From a checkpoint of a small sound classifier: 2800 steps, 1.0 epochs.
Rows from block 6, named by matrix and row number. Rows with one number belong to one channel. Each number is 500 + 50 x the weight over its row's rms, rounded and kept within 0 to 999. All counts start at 0. Numbers have three digits each. After the name is the row's rms in percent of the matrix's.
# convs1: first pointwise conv (model.blocks.6.convs.1.weight, 432x288x1), inputs 116-173
# convs3: second pointwise conv (model.blocks.6.convs.3.weight, 432x432x1, transposed), outputs 124-185
convs1.90 097:548544520487537500449497404518548592488565462505621545512482435531523500427593525538499485514487456536428500594513487450545489482424458496349548496488605553475516441512462515
convs3.90 087:481563556445403535482541482507557558439515447549569550508468562556452552528457562563449441577504513548472571510559422532426553558459550473529496442519487572440474506515465485510491513537
convs1.91 095:530450543530592642428573527495487498487513493544556574518420532541461595523541505510513490572541519522475498532481539604528481493554439503595482408474400520467389561557412555
convs3.91 097:524535523503514472482500481485467536536462525374497554530499506477414421501484463444476505532539512594583560487472454573476528525532478423571574586567518516560446555532472498540568527552
convs1.92 107:463471580513461460464520512445462522510471509457478528536530492487476413461442444501526529486467516484518486563562492440452521457481480454519447468516534566561470544564452558
convs3.92 111:446540541519619498502455554566583420530484571469539492528524486488562470542491571453551515440476618532400470457455430497424575494541499445508459519518558501542475502481581554480575543399
convs1.93 098:514457561530526484512497522536464488488507524519480511516559561555492466481482647499488519470498518550520473513567497513475539511618492561515511444408472459428485522512523511
convs3.93 100:521544486430545573486373543500522469524517546444523516438631504537464561593447466480488490518467571533481429490442428507571517511481453453538452518437537464465470638519508478472434432598
convs1.94 103:490458467445539489467499528507462483511488429488474455404453592528591515432397520491418445509525434447458511399541517488552572546475578511464466495485424473413629479521481537
convs3.94 103:584526469558513435447444452508485499509527452486518481551485553486504363486502533449544486472444475478448463478513570432444537553466504557555504475536537488523476464487487532520504540482
convs1.95 110:468485556535461506524504478543539552471373463416514507461557529536504417509504470438520481548474567471547467445480497492607547472458573488400504546570623524523557445538548525
convs3.95 102:485542492515569589508520515379538541568562545509554481556498483507517419632522521507614445532510459453547565489534549584420490457513423475539537486552452528449520486530497536556447528434
convs1.96 095:504419390464523515543553472495570465459458432508522536580631530527594453412606500519577492425421498497551484595458460524453542598547416522468514482436443510471463507344502559
convs3.96 098:426556479441476432478597481521496526511529497534444457482559524490533449465551548529460480503554523473559549497502502582553498511441516502464525461462570475502453419472536537418476519448
convs1.97 095:459430378508616494543491507492451389498491493527479568395577536664499612580532505530457456473427454471443584474552551494420381623465450506466539530460484560445522562498574554
convs3.97 091:541591431426437440460531537435471511503492561472622469451434535491536472490551513478522392457476537540485538548502525462607446434559433411486436596533450480437470525470434544477454547506
convs1.98 099:462479531502439444541538481524601590530437518418550457441464532511495516478530474492583543558480407412500515468475481532485459450487552526482490557487487524525559469498496413
convs3.98 093:468550499537519418472442474505497576528497514454530553457539521424563441398467447508425508556598554500588537554495506486509509451559537548534549562556567449410451567548631494498465508560
convs1.99 099:488472550450506453524517565497380567518501434531521529512459491432477500485437520540521529435535404518579428470637421403487466499500438464528518513511576545519541453536523553
convs3.99 105:538524518505504491483429468493534432394524528559468478573480600552526557487511445576559489596488530558480495493583502431525566514518519556521590470590506505457488530447490507562435566519
convs1.100 096:397528387472474432455432524608414455564513548469535604484491513464493553467478483504456475530402519453461470455511544472470467524570468556475469501585498549548445633433552495
convs3.100 103:467526539420584506545548480492461459561520471555567495507493590451539445499467562467479501528416452533559525463541421426485527493500500397508439539541526443468499536551496528401507541455
convs1.101 107:491495544486445465542457576437468465563505481464517582532512405462414405494474475439449521504537455484482480468444534442503540492457509444514430428502445496488497528460555557
convs3.101 104:515424527469521453436459451433487417530455446515485448508565564448552569526532533569558488509439513498491435480426512461583502550574451457486510439524530413477568586564534500513462510500
convs1.102 100:551424440439532519600426595535513523468468464484485547549443487585509419516468500501436506476496586529575545525555541538473485522497411520526520470540529553479532438486531497
convs3.102 092:445445547477448579470456546449405426551427472480502573488559497529519493528503456427546413438519477519514512537478514506543540539495463540511548507443436517508489517532461535462453412487
convs1.103 096:555440457436535479500469493473574516471536450505459594559543571413539508498526488487493425417479604507459547409556518583485490512445589501491554537474458475560538530516553488
convs3.103 096:486435468483438423453455504420488532508548554544519412490506444520507474524487496502498494502499525410472502555440556469446553526457454595549574490467463628445448466404517447372408568428
convs1.104 091:555480488502460505461518561457532520523493536510401543436389532530434495501532529411457512457506568556483481524474447515559425488510563597518361557462533466462425460489562526
convs3.104 090:541549563498493467429495504487511597544562433541540561516535410459537522525569561548503433496430483544515610524415457551493538530468497558481541512521550522489514443564496521567495546551
convs1.105 101:413471531570502490518439539409612511465508529451494554548482475565560588484431535530479563517498527544529493520591531558552512530435424395519482521449432535525482442459461562
convs3.105 103:487515528470544496426580479460455443406494524447550560534432458514536466578584547489467561521491384457481565504434502431463474452431494572517475475436464509472510499604491487460483497544
convs1.106 094:530568603517447484501491483520463498554479471550481487527559552542559458441451548561530620489500481502572464515536517495501492474509553517496549512583471560451521473459446504
convs3.106 088:484504522448616556464506497552507443543527593513572532567537450533469457580561453467601547472504576474605559435524568429376399516534526493502411438450456516417551640468489520534533487447
convs1.107 098:535484410487503417490501562644542577444536364519529433380481508565469509492539470596488472499491533469442495453525455491538470572470528523476509467549451535522411465519492458
convs3.107 099:562515537578554541499437507451507553539525515519523452519527504523504510424514445480470476493586438475576543454474596528508525515486366433491360523507507494514534549479535537568468468487
convs1.108 096:393463522496425551524443496556440536543416509498536495505579598377542473457566441491524496549390489504507392495487403487511516523399572502505553450502523548529399518410501512
convs3.108 102:519557434545576491465449521506549473528500527470484545516432422427444553557579497480495489570507456556450451522461526487477461482459527431619474438523552569450481541554470545456511469450
convs1.109 096:460498504509504515401509486590421444433593548443477570455533457486464560483480491497471439505487501508440503447536565473472528561525333504630474511484418439543540453522510530
convs3.109 084:466496505447510574498496410572508449453461454594445600474532587632484446520520568535508429478471549557494539536444451491517407541488494428466553461488524505495507558498500577528602544486
convs1.110 095:453450410472523529495566553607477433515494401427457497513546513563550453429481575502421506507467409523548453449482500481522449510477476397599456442412509471491524551454576422
convs3.110 094:623521570478453470454504496480455458539488477449518461500504528561457476576463457496400421537464399539470502519409585486566417518529534547532433451588515544492532475526554509527445514493
convs1.111 110:518433440512584461496527489410469514521485563479560481488526475527503507529574492517496492422462413429526515610448390544517441554559544545519416519549484580521499530514452524
convs3.111 103:484551503491490466502460354530558524546442547556488509561478486533544522527557405406609493473559564520470506412449435528501588528500503490487582479460563572386544486532465443492342441403
convs1.112 108:536454492514504571606541562547615535476529494489545451507509531579428512467636475445530510532566432584535599540475462494496537527488406521467443461432520465523537472607448487
convs3.112 111:525437459497625491546504507558482405531572527475511545486507508413561452471491468559536502525491550499554449536417483517558445510582550507500521532457528451573518664551459477497587448555
convs1.113 098:420475427531461550512556459538386575462555553504499503528524527529552517567473516444524473456453535537426449472522504482573568511558509576550454479481565473433439504540453574
convs3.113 089:480476613531438411446440533455560488523582517491618500493511520485482479551445411477511443539450566477512413512485481534580492470512487508555519514424475514476546397542446433577472571486
convs1.114 093:473455484532469445450479499494492519559500434490616513504570537540485549553538555499409504474563488537439403438490486476517578518496480458634522526491534513486481515473548533
convs3.114 089:526565461508552495502459593526541477580522511494491564542595469521545536504522497552477440553535527530537485501484474521445410456465495556433477428467471525531549539460554531542510545484
convs1.115 096:499581448434495458405474478613432398442442489613603533467407541532440456541560515523534485543442557446508500450397566494481473556503521413388571536448447569486488457534454438
convs3.115 089:538454438388494557536471529463513583491483427480511544515571505566467511468454433515513512458463515474451551434528561529511481500481524549463529550424444397531459508493417537475495479530
convs1.116 095:454499430507461458560528463464563443518535434428504431439577532350594425508516471486567527580457490508493469519566450519442521565567443532502578411447498535482497500602480424
convs3.116 089:599469353552500547477550450429514553430536519441389510549554483541498504437523580533465512495419449509516475521476563437548539610536514511519551557489535576481514465525468537449578463464
convs1.117 100:557530461429462542633490447518540520514506430456512475522480571591549528475583434449528442481517582457495544512485483560523445639499436573552570488513542499479494492533552568
convs3.117 102:504450584474424478500515499451533485486436529489508442451414508469530501504541438569514450470496493488540470551543556523469534486493533548500569489439503509580495422543582531430589482451
convs1.118 107:539552486505496582462553467538498594516470398451614466455507518441459507412434469487565440469515530537517569595493436508498532527467505494554443463445521505467533461457577568
convs3.118 103:524556561407497485493459411544457505455557464472510455449527439555537446491600491522530438553557427406457415440423510506481481540444448499541486488558487580448503509433551468501437488452
convs1.119 095:511403542524485547489483506553536508562474585548451500472567443540560448500543537520478499462436513543496509674444488446460430443536464579484537458433460485522391577464480484
convs3.119 092:505557476466414443529449445459461525565584492491515469543477492477517467472557535487472499428498539527571480423539519463653603510491491485441553443552460558465478492497524567509567463563
convs1.120 113:554433528540476456530516511546452543495606560496417504487460505606479445514499544537552591510477492505423522571536468498614607471432552483511424467511513545458469495485419501
convs3.120 117:511591471453497576477552440518497564551574488487581560486564488517501590477472505482455553507491508421541524524444498518461577452492524491494445549504494472473454457600453531571487444465
convs1.121 096:537539550511512382501480489476441521467559525432433468461550446533443455548489488489497450546433510457522543493549568428575501521470575377488578538558535480516504444474547448
convs3.121 106:503509454531498510544544549529530445552450565397492481512461526544490552422420486417563494523436567422548490545428510421539446453444507476456418501536469457487398512466590436637525429518
convs1.122 089:436462461434500588452577535448574467541497482599464445434513501550550476501570480481483505500569457429521470525436599537448514518541489377573528426462540444560447443551500511
convs3.122 093:551445556497540490521467531544492508446440457578515461492474415553527540506430581522516444553465567388445581522508453468466620472471552553511389461456505529564543502510483433575502448582
convs1.123 097:537507506473525525490532621503526380506507542453522517543525443460522558451509497567483523513489523511543446512470439453520502449544414512548507527486538446532463474450376422
convs3.123 097:548477590594565456504453528576477531592561480464635432465487514514534503510486466550574477572485479546544557539516403497517563522511555487509487469453552586437467432578439567485520483555
convs1.124 098:440506433529507500517480537492556569491570466436488457587526435484444415461539475513479468505524394508402440599589542456529470487499533436499565534493437549571526578445487472
convs3.124 105:617465479473521537559369517510493589438479499503556400633467488504454397528528500410636521553495542502530530566502423598530518505506448516405436520464474495417451462560543528510439518485
convs1.125 105:496516469536450507546526517442501491504440484449479515642520486466515465540544463596589453494541541525514470654538477464488493580446576552531583497512458546481459554514505481
convs3.125 101:520596503491495585470484543463486479552530496469500491497513494485478448520451515482460465541549486427489517519543603535455577557528525528554540553507478507479380468492537586468466505540
convs1.126 106:521462591537537515572514486548495481516532538522539611530570472613447455472513387481463507476475545514462511482596569469479545580465545612410498495476524549596533505560488559
convs3.126 103:503505507504552605503519531588531544559525543506524374474517597498522476441516499426466466533555589451514534545459568468488486515493526529443479516413510542447448529492455535487488426474
convs1.127 102:486576532539556494484495558528524415547574481517366572607438574452476445530494474469516498541477527474557534462505576486511545518526493596466436415446534513486513554359533471
convs3.127 099:510509383438489499478541435488585435535545469495474455557520542458553492554440545521445496543416570539530427543623460541512431509585509556489562491539495437544497415431561483523483445573
convs1.128 100:574481511450557494501502568456469494483517513507560615474493525527420535522420458518556488460545472433457506594470578462463450461505474442453530498555449536509398482428494586
convs3.128 091:435505510551505510580488619553494515430506571516463539441578472489492518547477574480475545432537468500430540582497511571421551504534421510489462518426485548615528553519466395463561557528
convs1.129 110:498461442452551476557355452438542484521482479467593528440462584406483479555353474476496480524516525514530470347509485514474491527529617528437551503546538529518466581407490492
convs3.129 107:558479494406496511475496456497544465527502389541515597414508599518519471458582534479490540466459504551459523417490473480490495460474546532399472452464463492526443419390505450580463399484
convs1.130 111:529467517492494556554524508412416503480439570517541446415442474514525578370546491501459565444501487540479590569473549469622540467554498483533466479498515531476555461564461485
convs3.130 109:539492488495509619496593527454554475444569522509537557492503445492458459478466448472480511406442452456435500452500519520531529462388409595506481510509491467518529398480503469556518555535
convs1.131 092:476464446516551409479522492610386565514528527546465531543583483513500566475486477504510555472507540498441467561435404555505535523467478587608482525467497496518426559488618504
convs3.131 086:508387457583538459568498442469503508487481457546461480436444394521392527511453500458496452418605471560504580530502549428401484482585497575531467451417446505453510611503550503472421486494
convs1.132 092:558550581475532541500476522525521624529549442510534441461540525457552446488499530474593488567593443436424562560517471460478497355518619419457544473607492493399536452570500540
convs3.132 091:484483492476477432478485515357598464459519501482541533481463657547461465525585519460491500450423492555581495513511469441525548507454450493448470484664469543436493441595487572474518561535
convs1.133 104:507405400462475505510469424489571522476494557540419570600419460533585491488537473533464443508489503401461448525483503525475506448498523495533435552405457438490475539414479604
convs3.133 096:427514449545525464508510459480504444537512552517511562535531475485461572471502488474580511509454476555524478561494504585498565483466488452578510479614494527507494479429527529459554475461
convs1.134 100:584548586502544542505571499570481502561551481455515459496456432602453492438504343504582519520500416496452499442419510446412483520521492522488581555479545492436409553454466523
convs3.134 091:544545548490497491551440532428411491527484488427450504407524622435584507517506592501482472512411446516437428484478584493510550591588522499466525485483479516469493518478454493515630507501
convs1.135 105:414508465528522415477508536449486549512464471550518478499441482494589494509457385519506518497521533505473518401478502467437554477507486561453420414570423570479468509537540583
convs3.135 106:572509527562460464515455477430534474387502451524580566474555513423516434466505487417617444550485460501632510547481508455527459549460489580509521603426439535432563426501487541503500549451
convs1.136 099:564509483541486559568488516453514515505499542435480488563403536477533478503510483446562509498520492641516473463479494560463544516507548492489520521505583466467443557475585394
convs3.136 103:428465457501436422489605589441465473453438466434485438447502469491558562525441517524569460450499546424469538401519571493394547490442432447541505460458493502439509478522468478401494531593
convs1.137 096:514567529423519474526526432438496504518514518501479477450486485526567534408385507454474542481502513483526509589581552553401511388587433400548499556543483545359502359399600527
convs3.137 103:469403554487568454536557542511522468477532498507468421572534525476484453552587412571476516565457466487454561544489503554467501586534549379554555456482594534544487519525526446485611401579
convs1.138 094:515445484481528548543541488552538545545545473494481439516537462537475496560510440509483500487500531400449498381490523454469525546582468316551498445458473504501419462464479494
convs3.138 097:532481541449510493478594528533360509444520561470513552465453453491488445514542483488543523448513535529449449605497462502428528475501438459567479474338467556522582481532516506506525481535
convs1.139 099:459580476564502546505528529462567492512462471535469607493457359554539501532534513563504512484510512554461505473415492519414582500442474459546490503510566520546417478427498553
convs3.139 096:515522496488517437527466548506475513533512475424570485513472461517565507513537531467431491551520484485582525481534463444464458594498546551538550563509440512540454529474528519518547431448
convs1.140 099:496531559505538493491503586498578421450437487535503454404448540520487511515512529426470477466603458461435505542551448464448602499533538603528576444472545545606537451536550438
convs3.140 097:495527446467471508464449512553450518541536502543460556583529477583540494491437416534570566592551506533596560545518517458516376519529590558524472631495457464523489542523600537522507499469
convs1.141 094:413530433495523463541506455502531468480439560491487504594490494410505450560512528458500392496515519475499462516559478560618494486462494513542415496601534518468475498463461516
convs3.141 097:549528449556344434475530483585474553453539536464477452574565526548432481481462400449494520589453458513472552464524426471587584520528549523489500539494456536456611409568505445506439462545
convs1.142 101:462479535460542518442543535526515581431502494591504441476431460490506502508468470460508580596450452459446534562534462519552345520536548516429464451486515527466560482547490573
convs3.142 100:440584543516488474482484475584521623512501496544534469508473512504551435383567515541494595458541507469520539483554510471419462493415436494443493453521592485431528454489523417587550521434
convs1.143 087:509492553489527521446557522623515462498601537417399416383460477471560554473551450574466487410421481518550449503458454497513482469469585581524525464457489516425501474504496550
convs3.143 088:565569498497431479491425440504583486523531530561401557461491512528483508450534475544447481531502587523509457488484458452539552444574515512453562484513460467435540554522470455496452532600
convs1.144 094:558467457576473420589489568431419448481471494453536510488542413511559465482476526486499534481590489547544566538569523513451528432496458572573493539522407504453566481515499490
convs3.144 095:542555469461469493511527472510543541476509467441533452493515530481503523553564506523541522475564501611548487527510554534534606552548536504444527493442545504596523518500466463490588440534
convs1.145 097:464507431463532595528514525413494527494546470484429421473570408410473526541458495560514459520471481461421509505491428537389424482506440488451449489435582521469465463542564474
convs3.145 099:526489502460426507420529475556475497565563401508447501593506518510479542496452533477503491599521444411481561453420556457546489528531471466431434477589489554478477491515449504440484421492
convs1.146 094:534518562494465526453467510399625516482497537472509559495502497470409424564473443497531548475507466532500523541519466509529516482537475547470462467563453569540472553449546487
convs3.146 103:495588504413477571428504508497500553549476462450449520511509559481546399488430504479499497431481437511532511500431431563539549424507551453441494512473610477503447486525570519501440489467
convs1.147 098:483486449501551475549587483501446450539557527407444597477488531530536449478549442418444464597466520504497496491468469604604512442454529528480540500491572489471506544579519510
convs3.147 099:581529512476418487449458493387507463500556497505494506459503552418515548516453571494582536523560533452466537422509529622497515466442502487545529501497441456418407489460414536405441508505
convs1.148 100:421475511479509480498512402439468502498454399533497421505555488616488573488539501479602417508500484525381456610585448472563526448520490505436416447467445504480490550447466432
convs3.148 099:543506456430445431540458514515483537553478468502494548535397444524472540448507572532473551516551454511477440489532510439460534516506491459477521467517474541478597487594569497448548530471
convs1.149 108:514573508506421515557520628449569476495471529405569480530486474441451474475418537497503458522514429500485515533568559474519516487523483448460508493474499553574517535497501518
convs3.149 104:520464537476480412427520522493390421555483466442517537480464484471540499443423478490536478403522507550488509496456484501470401507467577450515521541451531468590447566476486513597464581427
convs1.150 094:436591586459516597437503480494511545546543400504532551483491534561510457499492442490515579520516452493553528483447577443448535453558528506509505524442427517466519539536484472
convs3.150 092:392543555453626444489470439535472452471590507475443554498489505502475502473465492485475419437475497490490479493523414506505526478548483505424427511456483499469494471514484425487468492485
convs1.151 105:513479489479508599497420541504433498551505494373547539565522451539563488418442533573521473443507496511495498523577469503528533477458522517464491496512528490519455494581567549
convs3.151 108:567491557657514437565458556487498635454495428552468461487564420514436487424616510562564542481515523540474464476431425583460455510566580567489497477462521558523520587515576570465506628493
convs1.152 112:514484508534524513453521494447439457535465508454586465581432567493551514438492485487478498431474430504530530485473425520510585516591422467562451459373466495567574552539482504
convs3.152 112:498483565484571471494453486407407490518603502515467486597473474498510448415535547518465425503405552528574507499482481558515495486340460409535438426498452441435459510526431491452592498496
convs1.153 107:567492364468408542475489436438440511457502440619464502508515537528603489559526462514514463500535537499463469486481638484573518583384477531463512494588499494522509576489582583
convs3.153 109:538472541559550493494522439610480575518458535498525504491482541510497489489495487525429475487501440367506650504548487501514607547503450466442474505462532553490549570511372514563426497563
convs1.154 102:487471472464448418410566493415469483491573471451475440404496439576558521456501554449562449499522624512418461412452436493587428498510402413486609529571584512448514431527426496
convs3.154 106:540488513549467463491498582448500565500551488510528483518603563515570552465521514584451521570542552488466435528456409498526454549408514467504473480540588482512527521489456444513498439506
convs1.155 105:518497488496495457483536520445572407408472576525512493631503494505534557518499526460496545491475468520514515549489540435495507497432526525573495524556496544557546481380446505
convs3.155 107:467472557466401547577398513427532478596423441503498532552571431483465557529473520418476475507485499494539457443586519477474565490499420474534570531416494526601522493447493481380508480423
convs1.156 088:476550552474528538436474526443471557498466556519454532514566517433488468580484585560513504546564454447651570418486484593462520478544472478492477451534506533466499465577499544
convs3.156 104:509435594444430511522463577446487490391620481415495529443445526563546390548572480526541509448508477476496487583556528527515532482462477553564602532454468530509537492507430519448544442529
convs1.157 098:520426435519710494451551591556487592507530560464426553506531556545511403498529612566480450499507499498550516481600526467454453483527453525532505502528451512521508510477462534
convs3.157 093:496523399463453490600416531532481502511507551434473417570564482476490479542404532454473452538389524535559508500471526531450504397529448485467394461546556500421480459395516413549459413550
convs1.158 095:543498542536674483511483463527486588485486431565434506538565574540352558482527608498473452454584586505471449511538528466530560581539460448450418649455620487502520583559411541
convs3.158 104:528457465435586495498554553462418442463537517426518440433548538496434519576493506544512530488461497431537577488482562493516522490552494497528556551515544481560560503527527457371497453596
convs1.159 099:439446536466556480581440527457491536567526555541474518514505384414479520453562565495394533469428579491433504494455498579534583520486445483473523453477460605500456512535495541
convs3.159 102:508518454477400501451517365509519489570532368525514495538464573493468572448414574450527534448629563520465480536523472454475547563552414509541428518486488560465525516535455424461486497497
convs1.160 090:513525456542535526401504457566589501505529479633541527449482527448533560545440496393529485485469483458429483615467471607492545469489604556556653533538552440493526435539495445
convs3.160 093:511536520447533479498493563493522551408525624507464536583520530480469484511514494508513489428483466446530486525528469567435505542479449423577520433602527441470501506419549427496572516483
convs1.161 111:505469438450458477438470510592562465467536488481414552525462546462513477534457529417455577605485442494550505564403447490535510518420456488441491489494480488473545611434560490
convs3.161 117:569422425459510507475486527529509507504482428540559480450516478529466523556496459566512509478512519465497438581383517549535521346514522534510478491442487441466562479491533495484513542514
convs1.162 098:530483467467559499415480480442438530505478479536440490553464532526528462448495532429455495440474538451496535588407486462614547476630566434448558552535520526521488564488544500
convs3.162 095:484459514570388403505543466598411439531553528517389551483582541523568524465531567546475525488559560505470433496482467536522599602514535478496501486491602461552548410574514466502428444502
convs1.163 097:535438567563520563402505556424496554519487430456523514463631520501497510559571481439484510492466502466538492501479514545494573392480553575458471580504480443481506469495461620
convs3.163 093:463457506474486445475576519602483476494413452508565450560526382552479460584460466476472442493507454525539526419568547533498481518459507489485551500475427547559550477512441413409483546533
convs1.164 098:416462515520567453446474483573535423460486513570458420517495497536545564480565496509539512499491522526447517496447498467567420538529540517501533522488466489542583473565543527
convs3.164 094:545515578578524420528543536517589553420488495545478502553492490482446540525508480496529522400540486459421509511475394489519500501459487541504430485451473529576458458465536469486508421533
convs1.165 108:555532463484516488427534481480514609579429554489465512545525508593463454450533527471536497491520465476412463429469488652428462502546495549461467503541502371452467534547446574
convs3.165 107:458462473498493590426455432538498543482498582463536445425430547564415448507454549537564550573577544531494570393604500491426474469469551439450380548428467499478474398495574365506518545464
convs1.166 092:521482482529530553478534605541487555472525508517486512506430506487530446568524443540492557491538526465532591606447483502663514446449485427556403499508556552482491467525488574
convs3.166 092:457590561463457557581445411535547520447450461475502503472530440524638455501442532545431474559492505476514535395527495389521450469468502464494433486483559515569478504508503421478500499452
convs1.167 105:569482511562452490510447508453592531607529535553540422403556563565499531516478538572423450517477578500441466509528446431475533431463523439551511501558509524564574519541492454
convs3.167 107:528490430519616606538501563500552518485536555467454440446451472575541473487531491519412476442561495471446509478600567545481414484495396497555575534504437479486482512453434564520491464472
convs1.168 096:465535525476414411462477492493533559518538535503549500504446502482499482462510472422475490470427467469537563541563426460551550596542549380445543453443430437456523473420464423
convs3.168 099:415540512545502518461448492445423466483526477515505527549606484465529429606471463466478451438482436546526472488503558458494534557510509454477651507492449521511506478532529535521487619524
convs1.169 094:473472432409546513461492526438552467457484465504530471454568450494580473510419502459468419436536498597428532442565419503462546463447508413414437470502490580518472468470484527
convs3.169 095:462469511504405466557468435545582421543482442480508527506542572487548570454562485474429468464527448519436446529584561549564510525496427492384505489456534428494553508556468502442486442514
convs1.170 105:514429474481481504511478549513483556551476522526560560418543462513540543445526579487487480532509505529516458510460585526485546476483571502532523489474455514526522417452589499
convs3.170 106:473486454579578483480342456576537503535477541479460589533458440620446448485470513459437522522569525512498623538459534513502523523526504489564412513534519525467522488556479510461473522528
convs1.171 100:462499456470555464516522520394544517455501458502508551507363451518525560493478517522483523432490454514561501473496440484469556505514524546520479412471471474544475497557530522
convs3.171 100:545604471487558489491444433447501466562528541483462441559430554490511535566522595477496554528421508487531494484459511549463497543525494471441406549499571534515532487465469601499464542602
convs1.172 103:422477403553523537492565530501455485446516469515511508459494452508505499526546476402570537589439485602554485430552459503581460632513559494567472523511467465442556596469497475
convs3.172 101:523513558489499488509382487505558535522529514392504555511559511532589456485483538477492448573543524469628468537588500469400500469424482558387497538505585493574470537469503434529442484488
convs1.173 103:465572434547529575479413442378419522450445433429477508598558574513594488464435423449502531439525461551535564463479507555601608477463381557512442536636526534475421528544540424
convs3.173 095:510447509403550489540540452449551482544466457506540526484576454430466439444454454413575535442550514555512544543459545434479414552471420514417559490548479466485511483480527577459436510457
convs1.174 101:412484533431524525486539513513539543468494538602492485556528440478572533487531461572541564413466532537444519557530541515471573506394489509519448532455481601462437493507466510
convs3.174 096:517457527465524535574494542548437499516469494399468487582515490523452549399516530417569479522437492593544424531538533564457418561441607532447542537527463495462541451579483520528504511570
convs1.175 092:372462447397467551495536503568471466513466545570543470471630488486491554458494539428444427535579493398511467452491488434555558497445494443464592526500417537460489425514541509
convs3.175 103:530484577424511470460493481527568494452509389525472515581484571541595474501576454486524515580541494518515452435482502543494530485489494471556521488529423602503502456587508578496523515509
convs1.176 100:523563484526429515554462579430440614556546564530424467450586527489463510488487515494497443545586553551502481451403556451406552390494423520522515466483496525491525475443459443
convs3.176 094:426530475592519420450539435517487507385534373548530457457510533430483484467464484495482483480534500460566453449500539488460579477440443442532556556517424484490387559526429532488398480451
convs1.177 100:478409490492489477542550534473484386392475576548555436530481534551540527508497542447478499442414478472460522527596449527437449422586541540489534583523466476456445508514510430
convs3.177 098:482521516499577459488457462502462403579545525500467501404583568514514509592504454384516508484550663512528571505421449439495463547515505603522563447569534529523495524509538505462536480493
convs1.178 095:531502417496568533552498532406513520452507562475489493423497570535569455495467518432514479550490560498578337540545550554421463615561429478548457501501506535487454475423433609
convs3.178 103:574529474503521450489569510508479492494514474512489591542528531367514490456487538423513409451437403558464537504483524468504424465399448476534554513485599418487560481528556607574543561551
convs1.179 106:502466486514594513516428502443559518416519455372531455526561522522544470509489506514382515460460593552444449517585488464553588477459452481501488476483406466484524430496468553
convs3.179 105:549620509494563493543474552540447521451478590463480446489526436599545582561530489521463419485444551481505478547480583547615514446450437598525442455594519447455487409393508443555508449555
convs1.180 107:497479451484517473463470519501551482462602426518462427480495581441469455523449498527527505506518613449512427504515507515487550452566483563496515510510470482492526481426477512
convs3.180 100:501540467569559504589553526496499532483514511437465561493506500482461525489584512466487527475614453469519497575509473527539634604544461571393525565516546408374570468366523501505471510507
convs1.181 093:461546419446425546493524536467476428458399430512470467477457449441454472491496450359557540398490525465525531425493525480483510512519602398458522492509500523531484480572525523
convs3.181 094:463383538417475556504519534588497581521463514493414451521479537539507529541542449531583583441486494599531485501541556531540363504585553518455534525461418403484617511521471482489552444445
convs1.182 097:428560554508558451437455487523550494487521463446561577433583344450537419472437551499505446435505538443492452530493450510512570543529390578459572465467462451571607447492481433
convs3.182 103:488522566486559581541480542507513594539521518472491542470475499472507353479482483543446499502489500494471568522423468539446570528487530498443454511482503493560512567452484516542546535517
convs1.183 100:397571491517527480461471510419464529561459469454525440521514436518510445428469525504476478473480551460488625502527506573464486455454459512510480459514421519549455495551499477
convs3.183 097:522579476508539542533367487561420568453489467595454513530548532543543418506538508551398513545503501485429458523561477550512560546474548459533455412478560584406530448489556613488496495459
convs1.184 100:541487545513485484459453424507441501523478537455483410526484552463568532549481461512581523507454449549491486432416466532497392555410479548553469596534577462509548421466492569
convs3.184 102:486554512430642550523495553529614493582465533556529476456525552462433481467576432530456592472448489548458482513469512524488445553518461524517495511496558536595533541581515581615578580562
convs1.185 107:491523471457592485456511519545517523566492570448510497474561526540503477476489501406547450524439492496504564509478468512599464516472527555535639541528518509510523525503398505
convs3.185 102:462441422512510487448485461420521493490538477555572559561539451410512455490505525530403514471453466446585444549594476550476501477532437501504390555452494510535549495416565470472510466485
convs1.186 109:494498521564500534494517457463442375467462504399425527558474537375474387511440451452624516463513482523539521542503520417507440574456412398486397462513507451496601506517477570
convs3.186 106:491489583518451518463581475518486495593498507544566483549524532487510538472429409455429471506458470687395521457590504440456483458400625429466395519505488535486570591523433468560578492577
convs1.187 098:478562494488454392462547459598451483500478528457490475451519509505530441522484522453547483501503533589558486456573473547450504435514522558572460453437430454508489457477552571
convs3.187 095:544554508471472519469425545535518470442563502569545424499555584546561521549577446536456548481558498520522450481434547508506418573458563419460461520478492524460495496560522620488598561422
convs1.188 102:522510517521529548488457455506463441536416513502527596560542359541463446499548583628482418482536525491436444479611441478579539531466462425481525573455417402465510469586448555
convs3.188 095:573388404416446409443525527556509479554445580576459488504514595516449482523430470555465538563496486516536485481427532551452524495518461578467448469566528474459613657540403445513516494535
convs1.189 097:402439482473568512526467632597496470453508478513515424422569542370499485392586496474556463543464558498531501527520546468469497519425427423426403503513596459522516454430501465
convs3.189 105:454442463562581566565481416510518520468550434530495504465573494462456561523478562451476497434506493542460536546501456553461565562536494448397510516439450424508448474511446467382548405508
convs1.190 104:509456568466462511497502489493468517479465402492386610478568490519513545534488483521586512449479510559534496500640517432604518526490431445516493483482532551537469446577502539
convs3.190 100:355456500515516490487488504500465571412470452466417506461477534505476525498512548570521522473562510537543515505545548458469498433419536557478391533522475455471512433518554497462557411526
convs1.191 109:499485448449489440540529552619446605509457412411548424538468563438444481492524521487560511500532521570569393472536451486538600469491548590484478485513449497517486478402411363
convs3.191 111:491437498494548514419488414536482439588453582449451451455429452470446535479445595577477443428446457524546461534468471522521516519471402489453511520432468512395509579489496551434557427476
convs1.192 099:510422503453543476531520498626527445509539451514532439467551546559477453524499504457484507549556494439472551574514523436503456494485595525465536490503463489475482533571459530
convs3.192 102:556520522548485508457488492541530468484386479520548523514509558474502464480543570395586444453477522483477457403570547434439596513517523521559515545527486535501483456514473478498495516422